From a checkpoint of a small encoder-decoder audio transcriber: encoder activation gelu.
Rows from block 5 of the text decoder of a small encoder-decoder audio transcriber, named by matrix and row number. Rows with one number belong to one neuron. Each number is 500 + 40 x the weight over its row's rms, rounded and kept within 0 to 999. All counts start at 0. Numbers have three digits each.
Before each neuron's rows are labels from the 100 texts, of 14976, where the neuron reaches its highest value: "tokens" is the input token at the peak. Only what is clearly more common there than usual is listed. The data: read English sentences (LibriTTS-R). In brackets: how many of the 100, against the usual share in percent.
# fc1: MLP up (decoder.blocks.5.mlp.fc1.weight, 1152x192), inputs 0-95
# fc2: MLP down (decoder.blocks.5.mlp.fc2.weight, 192x1152, transposed), outputs 0-95

tokens: "i" (75 vs 5.4); "t" (16 vs 7.3)
fc1.576:512471525452491497566507507538484549563510431556431459536503482475486513445496550475476553443461458522468527554516467456527576509544521511492593499515457486568476528453563510503480518514423491557492423562429510481509483499525469473433537493527500542524547448545531483522438506479481507480
fc2.576:531544559587513478498547567505545499541412483502539506535468551514516536465499498489567475480515458511522487521506413491460446513465479474546499507490500470541467496529511496501575480388522454480536497474493474484501420542486459474456500520528482524525463486499421539526497452439581452523

tokens: "a" (72 vs 6.3); "o" (26 vs 6.1)
fc1.553:465550498541504544492494534444487576428525457486477468446493463516580487493513506539476559508444466542557468489519461505546488479490566507508461494460479503521487513488516431528601529475499504470517580490444507556502448549457483476558518465527498477446439504502497551572457474473567534570
fc2.553:544489495584478506473492464435478450442447554541573506495463515449467505499579488525536479507462466472519426514532467567416494527455536504572513510475456492484457447530565520504542454537511498538483525519479467446449508542482549427481473476510475543558499489542582526548550429493463455499

tokens: "a" (45 vs 6.3); "o" (23 vs 6.1)
fc1.79:459438481569491468471449494510543436458474498496455436521482525599582509409524462519555500485506441559461544451564537556471519503534527501472493565535520493453440428480504577537569495484510531521487484436506543462500516574478488550481460507502465538566453498473523471575462454516485501587
fc2.79:524493547519504462509474473524522527476572544490437481550503479526536461477522566538564492479522571531494484483550510564391427441524489473556413538522500475464533508503540426470487523491570480518490500500445538493533540522514472507527386483498466567450400492488487498512516482480540476481

tokens: "y" (98 vs 1.7)
fc1.634:496446540451434473591507528536480464505506503511501480513479513545417451526408493523593516505519455554540475501574478481503531484495425628604449471487587542523520475510452541512542520542485491515537435526452505514539471460510465475497517473553506506476504491516511425511540510486460541458
fc2.634:550507583413470471454491591468521522525500439427511520570504425492483566538512553455491483530473458541510422555559499518488528480467511491495514580487433446518486489475506481520511508537489459457426507507561486507499458472542525475470457470494479588493450486490427532563494477439470404448

tokens: "t" (53 vs 7.3); "m" (24 vs 2); "n" (14 vs 5.2)
fc1.205:501501469451516563518469477466509491550538526590466497523521488483437487464525478472502421520494482505518539423547578478525505489465571495393474473524455512526427457483561481501504576476482513427563553521501471473567500416562532488430505533437507504453489524514479533534513478535472507503
fc2.205:501448552535521444515482536504509460456527440536542453450466498508534406449514473477477404464475460524548472564533506407475483456485484565542484441486558473547468494524515577621513525507469579476541507477525550399461496467500530530496563535554495476443563480490476544543514503571504485515

tokens: "s" (79 vs 4.9); "l" (7 vs 3.3)
fc1.308:447415506542505529437469485549521591471492527529483458532498530501552470476486539560549472550484535526469510434523567464497525523540527494488486456478485469564493487592493549502502582527543529550469544474502497527541525429536483509480487472521492498468459499490532414488525415536492489521
fc2.308:468475501510417462523547465502504469458506503515545475531400486540514490525490479500477511413511512563524407495493520506446484433517537526535570484535499540447523491483516458528470456500556481514491499512516463561477532558451539518481526463518532517535566503452563508545484470530438550592

tokens: "m" (40 vs 2); "r" (19 vs 4.5); "p" (12 vs 1.3); "w" (11 vs 1.9)
fc1.191:467576519588452466551533529564494538530542510548457459513536498488465371471533522500521489493464487556471476543506507547470513565528499483571447493498550471503507493461452440489457578513498511486491540496386570502461557546489406515483516495525484510489500564508563445524433533552450496520
fc2.191:470519526525509479489408503501469480483546479472443437481523490434477523492483476442467456431527448529437426578453519455505555540487547511513421552498503493505498559559526582526524523527539510438459520534492488455472496504517546540570548548519498480495547525431417578486525420484518503516

tokens: "s" (94 vs 4.9)
fc1.451:535486445448510442520511481410505415554527438395460461502489562484459538491518596463523527472514504468545452432497435474557548555491511438541445513573515430504515510441549456500502546455542423489483492547511533492443443460499431534502477558506499534410488522430513570537456509480491454592
fc2.451:464510513524481460514496459514512535442461525448479557546486480453527489512478478543456476561481451502487480565529519580417426426454464482378503501494490565477512518498507499547494492501507555517562476455513568488586544497519536529470483459426506529481461466541477443455517467516483471487

tokens: " " (95 vs 17.5)
fc1.492:473513511542490473422506535534502550467480428529452468504600480510501527430497530499436501534534531489498455473508473469524442482479508526500478508448506492504470473488590452565519516466471477480544443449477545458438514587471503509554565481513469532485496557561474489540483557508448545522
fc2.492:602555534568548478512441528519492469570497516494501566513462555501523530447534491520466482482508498521535549520446529550495504573455455498490408462459505541512534570485459456488473494461511498509442506549479447439460536459568481549472466441461492543480496497445486536420520443494467543439

tokens: "m" (65 vs 2); "d" (15 vs 3.6); "l" (8 vs 3.3)
fc1.683:488553517514587561454526471450495506557493501552442480501500517480467472538501528472512477472495496508518499474581570511513490547560450532589484537508606472497486552564533475565493495459492480533457536481476426465481482549570530488522423526521489497496561490491498557501450510528533490525
fc2.683:450468552570428451499458507537433468482550518558532571501529508485467516501499495500508466505500444528461515590457458424512417456394448500386462494527530503470531560511502588472527518506528488468475476498490500542552498523491446607548482461441504512489455551496514486569543518476494516460

tokens: "d" (37 vs 3.6); "r" (18 vs 4.5); "c" (14 vs 1.8); "f" (7 vs 1.7)
fc1.636:458512452485604481508474465474532420546449529495477552508487504501459514600496506478513474522538522498470492528464495549479544552476435519489535484531473528435532420476463517607503454497521485479495530473538491486530501524468448497513580473469513441426508486508470492523580498497569554495
fc2.636:503471562499421497409442493551492545448507474470553470472515426517511531394523581487494484447565515522489522445502514395502524520503501604545426488512463497520462532481451508452460612481521488524566511545459448422470533470532517530522530552496496547481488532551526516496485541532531476444

tokens: "w" (53 vs 1.9); "g" (26 vs 1.6); "q" (15 vs 0.1)
fc1.75:515536434515436504492484468521572493448478530535465410463514520442503530492501479556530449473519493559441542506499481552522479506495509544532537463485528448492487441569477488523575552466620472505558486509505474538452517484537485467498479554473509473522443497483364473482476549530480452442
fc2.75:482445463464486463437479424396519471479467459467474519540529468434488537483501527513546481556489496453509483491545470517549382456504456467496508493514401470483489574496435464518457467472477514528501502555469453453538519443549511505501497517525528520498514478490547518470478541536532461492

tokens: "a" (79 vs 6.3); "t" (17 vs 7.3)
fc1.684:553477481496486508550560600537501489571424554544527475565524587516536431537480504541490458455492535493447475543533449481496502502569494481496517464462489446438488465479503466519537541441502545464546556476468449483563497424561489474533431457552524513468492380533473615499514555550534473495
fc2.684:452512501512530568467564513534477563501548439410509516499473493476514562475526524482437417530493514527438502458516506526505511469492548530502502490496512482476424433559460520503505532484513484444412466495577527460568508494519494467427493552478476459465474521557480472513443509454541512520

tokens: "d" (22 vs 3.6); "c" (8 vs 1.8)
fc1.214:552518473480429559533587461487494465466429438481542469555460433530484443547447510540472451489432522549436469485453486508483576481491486484526498552494519569465509459494519458494416498405488456464389480511502495467442518478553462557495505536534489476523482493597477496476429496487519565493
fc2.214:460521576547557489422491502456487458516489539493449518451482548459582458468523499426473559468511556460517547487486470454549462504486440496475521571520491506531515529571529513468490503577461485516573514473563507545512459563507434493505459492499551516503547487477514449439540502510494417527

tokens: "i" (89 vs 5.4)
fc1.607:500512563494516518481471482505557488522535453526458529464461479550523493482467454376445426557479506534485481476595481518500544512508518488575489449525558490525579519503417512525510492456465439485437521413533510463466427441553430495571478501497510488389506557470524612493536542456488500489
fc2.607:456508544532539485532550466517534568449496508523554495494479509488497468522544464558585538406536523528549426465506530475478486458534449434440529458445446515417506467539439554533467485538485536525516539485487436519535468444474450467400486532546477469477569536521581520470493509498514478503

tokens: "m" (45 vs 2); "v" (31 vs 0.8); "c" (16 vs 1.8)
fc1.151:563435481560542552428525555445517508504487459543446487453526474475539460557516426471444521540422532599393516496538521503500470442518431516456427439532459505539485511440525479518501475541491545466505470542490572509465509505474501510512515485457544602551528564466529414549472475480558454435
fc2.151:480567485468448487493496487468485515529522511508498502464466479518470555474440437473491469427524527394516511508499544483540523497528484440534616549526517453544503480561524481475456512456488549544443566515451483599552508439494538480478567467475512420456450490444499497490447520462532557456

tokens: "e" (89 vs 10)
fc1.185:458494465496488501482528470527516518541480575484487497332469536445451523563570553520534510524455465507548558514523547477591501501504500533494442510512465486478462485502502495534500543501491485451590521542538539466490494556462499429452490500543492416484509495491536524427565593485498510486
fc2.185:550531521477536481468420474439441423491541519511564470493478546480571444467466534499566464494535564463483479516483495511489531549468480445427519503517563608438491554458518465508462525506542512446484455476557526525489481468550539593489499503427489454541518480472547531555472546469453523462

tokens: "d" (71 vs 3.6); "l" (10 vs 3.3)
fc1.586:540499430477544512535616454428492469555508579544487499467524386477465449487482515533443478560446455495516510476503517459480438479533493462489430514509391512531505462445486495519555473431456509508552493498510507426568484525507502474547534519542541552545464493530386558552506496448546511447
fc2.586:540464500516494497458435423534548478476520499455541515495486477454538519489502512535503517518491464476452527460545505407476555466517531558525549589575476496460409571525503417568504428481540466467565547524481503480498539453517469479461535501534531521516557515452433478547501541435479526576

tokens: "e" (57 vs 10); "n" (30 vs 5.2); "y" (7 vs 1.7)
fc1.39:483473494446515504437533499472553458518482555482559387481472483581493529571477504520478480496512531509554552533566557506493448463467541497510439549520479509475522512431521520484462490468530461511511404493489431504504461472453532495534454538449545504540592499487421479423461514391459507481
fc2.39:481512501513533510507550503474532470508598447498461489497500534445521469522484428466522519506524575499492482442463536443482472513454490500520528519498481461528511568464524514540525539542462557389524448539591537470493495458457520480517442505511444477471551523515407529489556521512548463456

tokens: "t" (88 vs 7.3)
fc1.582:521508515502541497499478499515517511502559487498466480386480543506498452492477493549432485489491520579461492517503544576495515563511539468444499512460547456525458477465505545549527501467512581459440445501533559523548519506438478503563505525502583470471526445522468559512490473508485464451
fc2.582:492427479471471501521468540524494471523490493432575487486549469555465581491480475481554515497424515476525557472463410439479465473516421519427478483508546515517507483493505491449417490509506497470577472498439508502440453439485546435457532423529518535451550527493507415477573529494558511463

tokens: "s" (39 vs 4.9); "c" (24 vs 1.8); "i" (23 vs 5.4)
fc1.443:488481589509506475529496516453460540508494471520550515496476561526515508456529489504507439511529485439512458429527500521551542468492490421467440457595489481466563450481469567509522515542492495524520492453492573492478530475421521519553476500505502501517509522522491420466545488553478499533
fc2.443:501442534431491521514486485525510522480543562457453499528514495462507517483513495455520427502447478489443446523518522564470530550451508493511457602551458536594420495528486542429508481426573449489462478493530509493553485455525482497480487450543534557476529482512524493470459458494479511442

tokens: "o" (60 vs 6.1); "y" (13 vs 1.7); "s" (12 vs 4.9)
fc1.103:527494488512544520519517508481530501464494541528535517419523488453440484499505538454542505482491500470470471411621465511526520514470531506484436541496490427522522384486518523457513504482464495552512517496436503529571581555497525468496444536568483469438490487518501497434541530534519591490
fc2.103:570414464514491509541461514517454546497485571471426496539508420530531475518487430445516420510433555586523556534524479497504434513520462531517594505472570572553493524461571510466493440517453476484535455479490492476453451529494520502561504431542494512556550472476504495449456483481565434505

tokens: "e" (68 vs 10); "o" (14 vs 6.1); "n" (13 vs 5.2)
fc1.256:474510499573532503475462500514549521470514500520488488516482556515477426544546524542470501527463568508421550490490472461504534564476465584480550520460519522516516428504440594543493493501549404456549641495479550510502502560524498461481460537559515499499501435536485472562504500527460487468
fc2.256:460539495528443565481525461553442482530516541463511488495516443394509520516549552530547483402530528572551521504419489546569455496527581483454493525545515487479497516490516424555538560513489540504534451526498486557517490523472515514579442573515531509515472517504498477452505479571467440498

tokens: "y" (45 vs 1.7); "g" (28 vs 1.6)
fc1.323:426481570477458551508400487494527479506550548470539428536512502570428437517494529466518473463506513519499491477528543468474509535537546567533460535446507463400498429465471501470442507522582514489473433558445472468538493480452462498441511470515525573552531511538503541507467491536521443494
fc2.323:509500605461506445461532471576502503488560487463512473560497479486510583501482569432499446414507486496546505569525489482504511504481529432440447543470418492517605506481480535501475482490448471481563540478570503446482538546451434552512493453460462452472497504483460565464499436487473489398

tokens: "a" (68 vs 6.3); "s" (28 vs 4.9)
fc1.96:568512497494565527512530467488487488558510556442563481506415470507516479502466526455481488476467469451533482475519551501528582487453511465534439508463490428494452496502516503495528500460582526524505474474493505459506491458409421498452544458540523553395476464519490531583498479541525456459
fc2.96:487500553496448501429583431493568560497482472480482504494512492548524486557590447537479479507452433462493489598473478514530468505434518440456450543489494470459484555481579549516520499439451513445497490499455495516517470543499482540555566470527556493473542537507472457454496491489514462488

tokens: "i" (36 vs 5.4); "d" (33 vs 3.6); "w" (10 vs 1.9)
fc1.283:510472431501519477465512477582505569511476496555465493506496485442488533477470485505466517555458459465507455485497444529590451521519514483443454436489506562584521563488486508555497477541512473546520481478509517498473571566496460512442534462502449501505443483445383514589503551500498497492
fc2.283:546495528413534521481463423436552465584490500470463522560393550539510454567516538499478521515481473484536441468531490497470427466509496495467470547555519501554437557516576497425494548485529494546492568493538468494464483494432529529518519490432546512553427503503470460513542566489454556512

tokens: " " (54 vs 17.5); "l" (13 vs 3.3)
fc1.662:458504495469492484478426469486518514515541475510549494464506534522433473483535509502454486623426470433509540539548504421512384460479500508522528490470489544505521534509507527418514550416479548486470480429471571471509477493502448473473510491427512513470464521498439574472516495435457576574
fc2.662:461451448439496412478444445517476415512534493541489493507446509458563508467484507504489465539560469458555533477460497505447571470488464493539505437523482456485491526453520393551502437538592501606516467470529461455460466504526550504445513446480464517569484517553492464575493441497494497568

tokens: "o" (62 vs 6.1); "d" (19 vs 3.6); "y" (7 vs 1.7)
fc1.549:482512561509603480519545497520593481537468478520492461517409505502490544548572584523445483509451535492522446512580458524560474543467544480506477477489510462585509521537516490500449533515496510541535569449505471480571538535472506500571490515458449512453498472456505473488483460480577450558
fc2.549:517500504450471467457498434454524461477487531489479436523510529455539469494478436539502571516446508560519534545514478529468493457534491536519478451501568548471437441464592470545449506461533431553568520512532489529465502434518449551508494457556520466459568495500564571526567463540497498462

tokens: "w" (45 vs 1.9); "n" (17 vs 5.2); "a" (14 vs 6.3)
fc1.594:469516535520497472504546519456538473465505511554513474533451594475549443566464512506390536472493474411477483391462480472459470445516472492493440472454447489527601488452463514521530519446503561413474513518447505479529489563478469511517530520486491474476494486521502543491450494455475579525
fc2.594:492586483584492520530488439488418476521488472491477472499439473500536575510523463485519575453546486554535514516549506503520493496502521524476479570486561488461500458559528470517519526570536419521554553491496525437365517419495576514463482454455530449472551552521551448469549559473533531537

tokens: "i" (40 vs 5.4); "h" (39 vs 5.1)
fc1.84:473510552594579476441529512506530475498517475506500502544508493463479476575546483519496543536466474562572574515490461503462489470485507469465516521467456524519524549463449553463440551469492455557531518524508456496509484541569549414529473536443487466520497509492515523429444532455488415480
fc2.84:536533536453469494578482440422428596480529485549463520511465454500464455503538515529491488519482481497495498594526512515461444350551552532470468555540524509501528513503514505568442506506489512505580492510453455533449521449517481520532420434518515476391528492483551502463531555482509511526

tokens: "t" (73 vs 7.3); "l" (8 vs 3.3)
fc1.220:572517466513560480482434481512559469476467498544517520481537522549478517550488454522476568563526475494550515513544504519541549445498483559429562470498516499500531505455555526464431457503554525552547565516570521586525483554498516506552513504453477521498473413499522483396477491494510473547
fc2.220:486499463459508488497550566481481502504496501537482509518527524514524576468486498516524452527462486489447609498471556545571496487488531540444383554523422598508427495456482519570536518494469487537526473564545487515505483482514528499509474563452552488515532511533487465495530506500543536410

tokens: "o" (62 vs 6.1); "i" (19 vs 5.4)
fc1.414:463497512476506451540459440442538433498545455514422509569558521505494463539532396494469428496551447525484472406502583435471514494515488528478417514511470441422559413466507521538547530509494436510589496470487445419491527499503528532538538464445515535485534441476506499507522504503498511542
fc2.414:529486494511470488533584442534558486499496515519526529522457441462527541538512532512558488453512545519480432489480460486442499511485521533502466514536479431483483511552509466443451533558459478428447494582529487547516489457553536483489493450488568519394500510520537522452488526475478437524

tokens: "w" (39 vs 1.9); "l" (21 vs 3.3); "u" (16 vs 2.3)
fc1.452:502492468501542505525497522458491451551551479561486492544514527532486533532401448563538533449546454513491558509564500463502445511544561496510445451475479438492517508566522532488467498448447518485481517494530524522477497442461474465483550501399580492519408499460486498491483461555524534564
fc2.452:502471470514566485531497526517482605493471464503527516407492466435492416517532636508485531491513445493482462536520557514477567462448462516490470561516491511438499529483474502505502533539525472531517471569464440538510476543497531538515479480508436454499532488488536455493526483460534511498

tokens: "d" (37 vs 3.6); "l" (33 vs 3.3)
fc1.548:605466525506577550452476513499499554516481461606493467571495444473447492500558536505458484514490478503489480522422538507520521471560480468513507537482500535476489533453540504576493534534443480483526498498473483499474531480522512470509443530523454489509495502484469470537432476554525515460
fc2.548:542471516500505542508500460525542467530511550507532459427520505495585495483450450508425484473481511522464485524462517480464427492486464499489465600449542483467521535590477500420480452508543489417525448486491482557584435442494508529515534526500424407471464593541508472486482449508461480583

tokens: "i" (92 vs 5.4); "y" (8 vs 1.7)
fc1.675:547522471415471503418481500441477471533506459485507430491493493448461514452424518527567524435446459575503453501526481584488543511426501493435530517542514467481494485527484498437535521459475537509523423487504493438508567494487477492483494442521536533531463487566524547524542435499516502510
fc2.675:434504469534509505473490509505522493529494484532525519523453491504481464545485516510505526557500519441514527538555480500482518518438522487520493501540540455378410436503550593470536522529534444482528549455497530554500409509524508468463476539435442502472547491488495581504489439479458438439

tokens: "t" (34 vs 7.3); "h" (31 vs 5.1); "o" (13 vs 6.1); "l" (9 vs 3.3)
fc1.225:483546552467526513484485474536559455450503424521508398461473479508531507553434437456469565541420467579471549500451521456485510566515482556498496505541445501523493478463514494474547432499552429481493500502461550476492497509496559443460534527552544486501486450580549510445487526454444495543
fc2.225:459535515528490448479506512446475539499450459526506592576511473500541518493495475473534535484454509450499469575530443517504463470517505510523479456513546421497462539485556520485555521531465518489494523494498522526422470487474592514478485475383494514562511501552481517475537501494481525456

tokens: "m" (38 vs 2); "s" (24 vs 4.9); "d" (23 vs 3.6)
fc1.21:526399485532548566557498444551526478468507509505505538491507525466488440507450478513484506507456485556500483513527517507489513522533520492510500449508478455512521473523461430458465499431545573528562572449477581560516606532466515441496467572535496426528497451489571445481524523578459489474
fc2.21:523484520567456444492523486422511555563495474509535493505511458520523555496493407547533453491531487480413468478536502510522463482557524622498455475465489479513454508462572576514509543491559558458508478501582525446490479431494510502452528512471531489512505466576510553468501444478491434495

tokens: "m" (78 vs 2); "p" (16 vs 1.3)
fc1.699:492510470512516459505507480583474396554497522476450502522475568516490540526509601511447425510464548429531496535521479510437542560487502464464480507570489525524508542436472529488505487472481589513535474500532484458528514524544562470532442538504506570497473506563541466561478599523500569515
fc2.699:523548406486465464468469516578548483506533491499461493527422500532562475523533503439464536483510486507485493530514508446533510584541457510516572549555453528543502509494484560541545494512558510529539562489494527550409478455487498428492472587446535468434501462520413498423456553552518497491

tokens: "a" (81 vs 6.3); "c" (13 vs 1.8)
fc1.598:527474494491548443524517501468477536484454478413504517500517508533501496502458489466479537512483485521496539502514503466491484532508470502466448491462565524419484472509506486502530486451527530462469465539534579495552522593484479426545408459555448509502510488405440500489549566512475570474
fc2.598:514492508521464521470505529459491421499453530465464533483490542522527520528522427472597520543505572561547490510449469489537536532453509531543518503548462512571495577434487466503471485548400491482425497559399469434528437443573436529518493485478527490536541472464492475450542503547519425470

tokens: "o" (41 vs 6.1); "c" (40 vs 1.8); "a" (13 vs 6.3)
fc1.320:500482490413468489454518537490528503514460569410486468546559531428556451496408447491447496487495460524436481447565447501438473573490513473477455445480405542472536454398508547443552479453499463437528549487491459449471454535538469558480551492468516510439459497403493461502431578548491515531
fc2.320:573506556491493448490511444535449502471427526478486517505462433516455512512594503513499470501488462506468472467458513526547471480530487568469502466446561535526487481542517501537458534505477528510472499483575522472505466508515556580486543529555552515494519534512535485507596560623459514480

tokens: "e" (32 vs 10); "s" (26 vs 4.9); "u" (10 vs 2.3)
fc1.707:529522554504500567502478523465487521496471468491484419515537532537465454497507421567540508565474468479529542503542508496526472605478503426463461505480541493495487506498469543544541479519522556569506526471482522505485450434498520466373475489505532474444524550576465481490537506471496579501
fc2.707:494481455457449499427555538543422483508500421500459496453413537460501449444508461462549498501419515553488440515516428462521532436516450469504511518537492513465474540472464474548480458513540455515474490467531527537455548507601466492535457525518532546497453496503490469538462495500472456576

tokens: "d" (40 vs 3.6); "w" (26 vs 1.9); "p" (19 vs 1.3); "y" (7 vs 1.7)
fc1.328:395484479554524462451500469482488630460504460543471527484531509494532489545444484515525427569530533580493508520479442509551496483547517560495451491435537504447491544421465475517515515571571431405509489566500486515460483494509428482509547477563527521554476517525501512532427503548473575467
fc2.328:610412522473468506548444456455507442522456503467496419547512501522457479523492454538519565468505499489465457439450443454540496492438513496510543499559516490482475487468548539506449529511495452506509481501518491473407487447565526539547465483474541569507501503485528500459522503508489411520

tokens: "t" (15 vs 7.3); "h" (14 vs 5.1); "l" (9 vs 3.3)
fc1.125:528510554517525619429560495477486521534435504457486470514554490481499492456451472478532504530528502575495544476494470526506517538518586500467504530475533486520512509531518515528429452469602498472489494483460513448508496516517549518431432441541494501423408553546518564467473450452567474503
fc2.125:505494526508450435501473519462444472510542465502542485449501522472526539517521490508518470489536497444526453494524386465498486471441521479459571491454519502514515524522445428501435480528473547406506489526515496433453477550511470509526456493474496492549507456508476469445486469496480404487

tokens: "y" (72 vs 1.7); "r" (16 vs 4.5)
fc1.175:427513532551490499560531525568491520521546478571453517536519454544444435482484524605547451429499448488398457500480491517541510551572502488560473473464522446559506483554480490554524576496497544488581539486422557494526507533479474549513507500460460506536525459473551494471465520569484538517
fc2.175:463445510488528496466472489459475533481516450489454518421499494457503504491523488457518467484471472500463502532458497509486535491473517577519491554517583506528480494531481496560463514512531508485534547598500473465479457502577490595516530526504484483565525516425488535478523411474478452475

tokens: "y" (62 vs 1.7)
fc1.321:454501453516578459508546517468487528475526583451419519454474573559528486502518429556495481462465485484513548519511487473495498516503499503519461468512464511494529416469481567480590508441540528447495555480490475455542543542498519468503440451502450477573430513519525546557481468531485502473
fc2.321:511451494494437536499407407511481457419532512527540472528531487496564501522534532494549545447531459523567433497524478479447551466539489482470480495512525448530498555541456436454505506478533480553463519439461532491509542565541474495470461486491537476491562485516441440499529524507543395468

tokens: "i" (80 vs 5.4)
fc1.383:535475493477528443549515499553392529549507486580449462459508461506446434545458544498483576522533526494525474521538496562552528510458501492493457487474490547576470430483485575505472479497452509551531475544518452440579478459522451514523509478484595511533556605528523573454498494537481505505
fc2.383:520541511515502499462510532532399505497453453427541563502460479451518471415527530471503518546547444499513497410463550496490552471537568506499552555491486496537493540490528518478558498452503501489493534466476502516456529577526466485584514456536448513570486491574490552557464463503480504501

tokens: "m" (34 vs 2); "h" (21 vs 5.1); "i" (20 vs 5.4)
fc1.88:509515580403467545503511438543508444514461539512481527523556446440481456526483513500537421488429507537517473446378489491556516477541525492468537502533528483445516470555462501489572437461491585543503479482458606489470523472501579463528572503502511518459503475533491514527440420505465497504
fc2.88:455478524511528488499523576438526533503522487511592476502467629521438498515485505507473549530442548516521549570540493508484523563503586466525547473540490484483457438446493486499500519482495551524524497474453500473504514495483557413469499519505454510537443526460525531481496501475505434501

tokens: "t" (66 vs 7.3); "n" (22 vs 5.2)
fc1.56:524527507505535480508619470568504558532569541548482455578492516505485435547471502512462499495448420541452513474497485552429453499505524463645502507416470441515489505572484485497470483503502494487476525569447531458524505518543485533481444533446509512572489421452569520441502530508439506482
fc2.56:437483488540541533528428488547496433496455337464471532464430514424483515538440450455433511457475496538476389546491558532566538474434496527450535589538545498480490538489543499539495514493462498529503502496490489470491521489514561550495503574485502473573562504441441532455459431493486528566

tokens: "t" (67 vs 7.3); "o" (19 vs 6.1); "d" (14 vs 3.6)
fc1.24:471488497494507488487557533522539492499451515604511483476505581522468463492449485480511544462466455511518543488510517517515447433509558533541435425476534493561488426514510511549459537468498438493536542536543452536489470452505430518519423473534501582470436488474529483463449453416532479560
fc2.24:476486545535509503504548506522444514471503486486523550500514523457444422482478529519445586480521441511485404438504504502467475516547487509536501525544481513464492544492467488421449484509437515444444541527501579556447528513491496529520552556571440486523490570449501491486575499504560555507

tokens: "a" (35 vs 6.3); "k" (13 vs 0.7); "p" (13 vs 1.3); "y" (11 vs 1.7)
fc1.4:544468508495525425434512456529541488615501436507524453529509566594466538519553559513510488480511476526480490439536517500549508547516465502535470475450628462502520497449518496515484548444458497459475511541506453502445440525469522490564508530490485565462492476565451490547459493542611504534
fc2.4:499490493523463489467486524493460483499446404507498534570415530418513492429421523483536533455484465573528579466475473487518467486448470482474546460484521483465509504469505495450477483521510457448465558496504537540518558472469436620534536461504520474523525469478508603468522454524476464490

tokens: "o" (53 vs 6.1); "r" (16 vs 4.5)
fc1.719:449448443526460486528558465511496536471489538489451407409540516494434540501506535491586475495441500560509453461522494532509489521468524500490484465507540499564458516479632513584481568519515457493486470544475444511481551532435518413576539542514524473432522516509503542554499509560511531452
fc2.719:539512477509495479553482516526402498536560491445550464585503514479521456547559417491548529470478502541435495471536517508500517476404512491549496445470498523469465560536454527540454495441492448501501540448528469525487541522455442547487505474468536606582446570478417468472530453486512519518

tokens: "m" (39 vs 2); "o" (15 vs 6.1); "y" (9 vs 1.7)
fc1.54:412532502472484478463585547503522569446559513510456465498591547610555482522504479456460564390522425541477478459530537518561500505508531409561502475490546497516462535498489507439536474485485424466548475469442475543522489601483514479529468566431505542521489505512471505484485484500514437533
fc2.54:521517550543570522506477533467522478509480503524467583427415531465494482484484544539482576528516497448470407443491463532472559582457509520536439594465465498436469536517448491532560517457550470534501561573364549482488477469521472502431488493535549463478458499469505509507540478488490468518

tokens: "i" (36 vs 5.4); "s" (21 vs 4.9); "n" (21 vs 5.2); "t" (20 vs 7.3)
fc1.0:517442506531516476478501511463568564517544474504529425459490570498513468483470519491560587420496479475586511558505599503514582413513543505450509415443490473482520493466533488518417536461487458495500454512526453480491479484491529465554486480507550497483578525556537497451482403480485488563
fc2.0:460536545493465487445528529516513424495509568473514457501419461445469521472538557425499569541436559454531465447458491515451457543464500459509481512452576508513508449472454473460487488469546475449458512463449493501508515472513504541499491544470509560492519518547527500485455417499525542441

tokens: " " (79 vs 17.5)
fc1.276:450559503556443555426462546504494486427454464499468475533503492507416524509532474518507487541448505503560421486536451558529510592523469518524516480506523461527521517465448479495523431495433464429605466535474456501523443443576473457516485498525555575487521529451550476434549535488528553480
fc2.276:499493548596531603498550481483501458561453492420487511562477456484481526493523548441475462451470469431546481533479540499522466534458478396472548513557532512485525539423486476556441549468495541440519450491543469524522518437492500510440510474489508435503462483484473563470529497447511517557

tokens: "d" (51 vs 3.6); "t" (34 vs 7.3)
fc1.57:436580562479449411520600492601503560487522496542500482505536543555557500501482479511477509532487431497558439539459507498435541504509476460550508558451515544524484481452429471500530494472440502413499481505487516456559527524516454512483559485486490537460462526412549485514514593579507571490
fc2.57:481502451502550521515433541519485450533488494465554441469477518488521574482492488517475526517521434464517460493495502509457552529483512463480491546443543505507499556489532515615490530471493492495537501573527513530474487470447524554519500434532544500517488406516418625499571538531526497515

tokens: "o" (66 vs 6.1); "l" (24 vs 3.3)
fc1.112:431536479532596404492520483476471511527501491498458493469478473540459499512471500521433419540478527527425442544439495535534528481515503530471531575422511453578494508522514503530520552573486547525443548471553458452583556497479511504558505495505561476436526516474539548538512392496484496533
fc2.112:550486470543430529434421499508504423489508464488445516430515544417510546417527490503595572461517451640498533461550472478482460485497500455538546474485537505546482470519498513535520490430531481537515519517437484532428501530529470518464473522440516535533483499522426518525523494573539549501

tokens: "o" (91 vs 6.1); "g" (8 vs 1.6)
fc1.593:474475510521513460456457467519529528518479505551490509590462508485498510477450550526503463469515497560477501554434523492512551445545484533477522458461426463470469505438527460524487526601524436483493471510449482512415557431500508566545505514497544492410580551553499453526533500510524459474
fc2.593:476431454598484552478540518494553464485475565443536434455501595463459431502482554472461495535474548530545524494502483533531464485507480436506526491465500534523490435573447588456507464523482513408455531555528503474570466542504538462455500483527547486470518412504516508463453495514519532452

tokens: "w" (60 vs 1.9)
fc1.111:408523457575582505539492417469549524554524501497518462567492511517471505514430447455508469530525494517507525556505571466497526487492504440525464539464482529513450483521588486470434455504433508416461436517497522492449475466390534500459569540483553509458553550531483472555461421597538529441
fc2.111:457436515537521526544485515529459516468443466525501471525515507517451475512461530498458529550478473553392442476491516574505467504499521537455500532514493495513480505475532531486504465420498429481536506482491506508391435517495516486488526519484502581514545558437511520477450511490481542492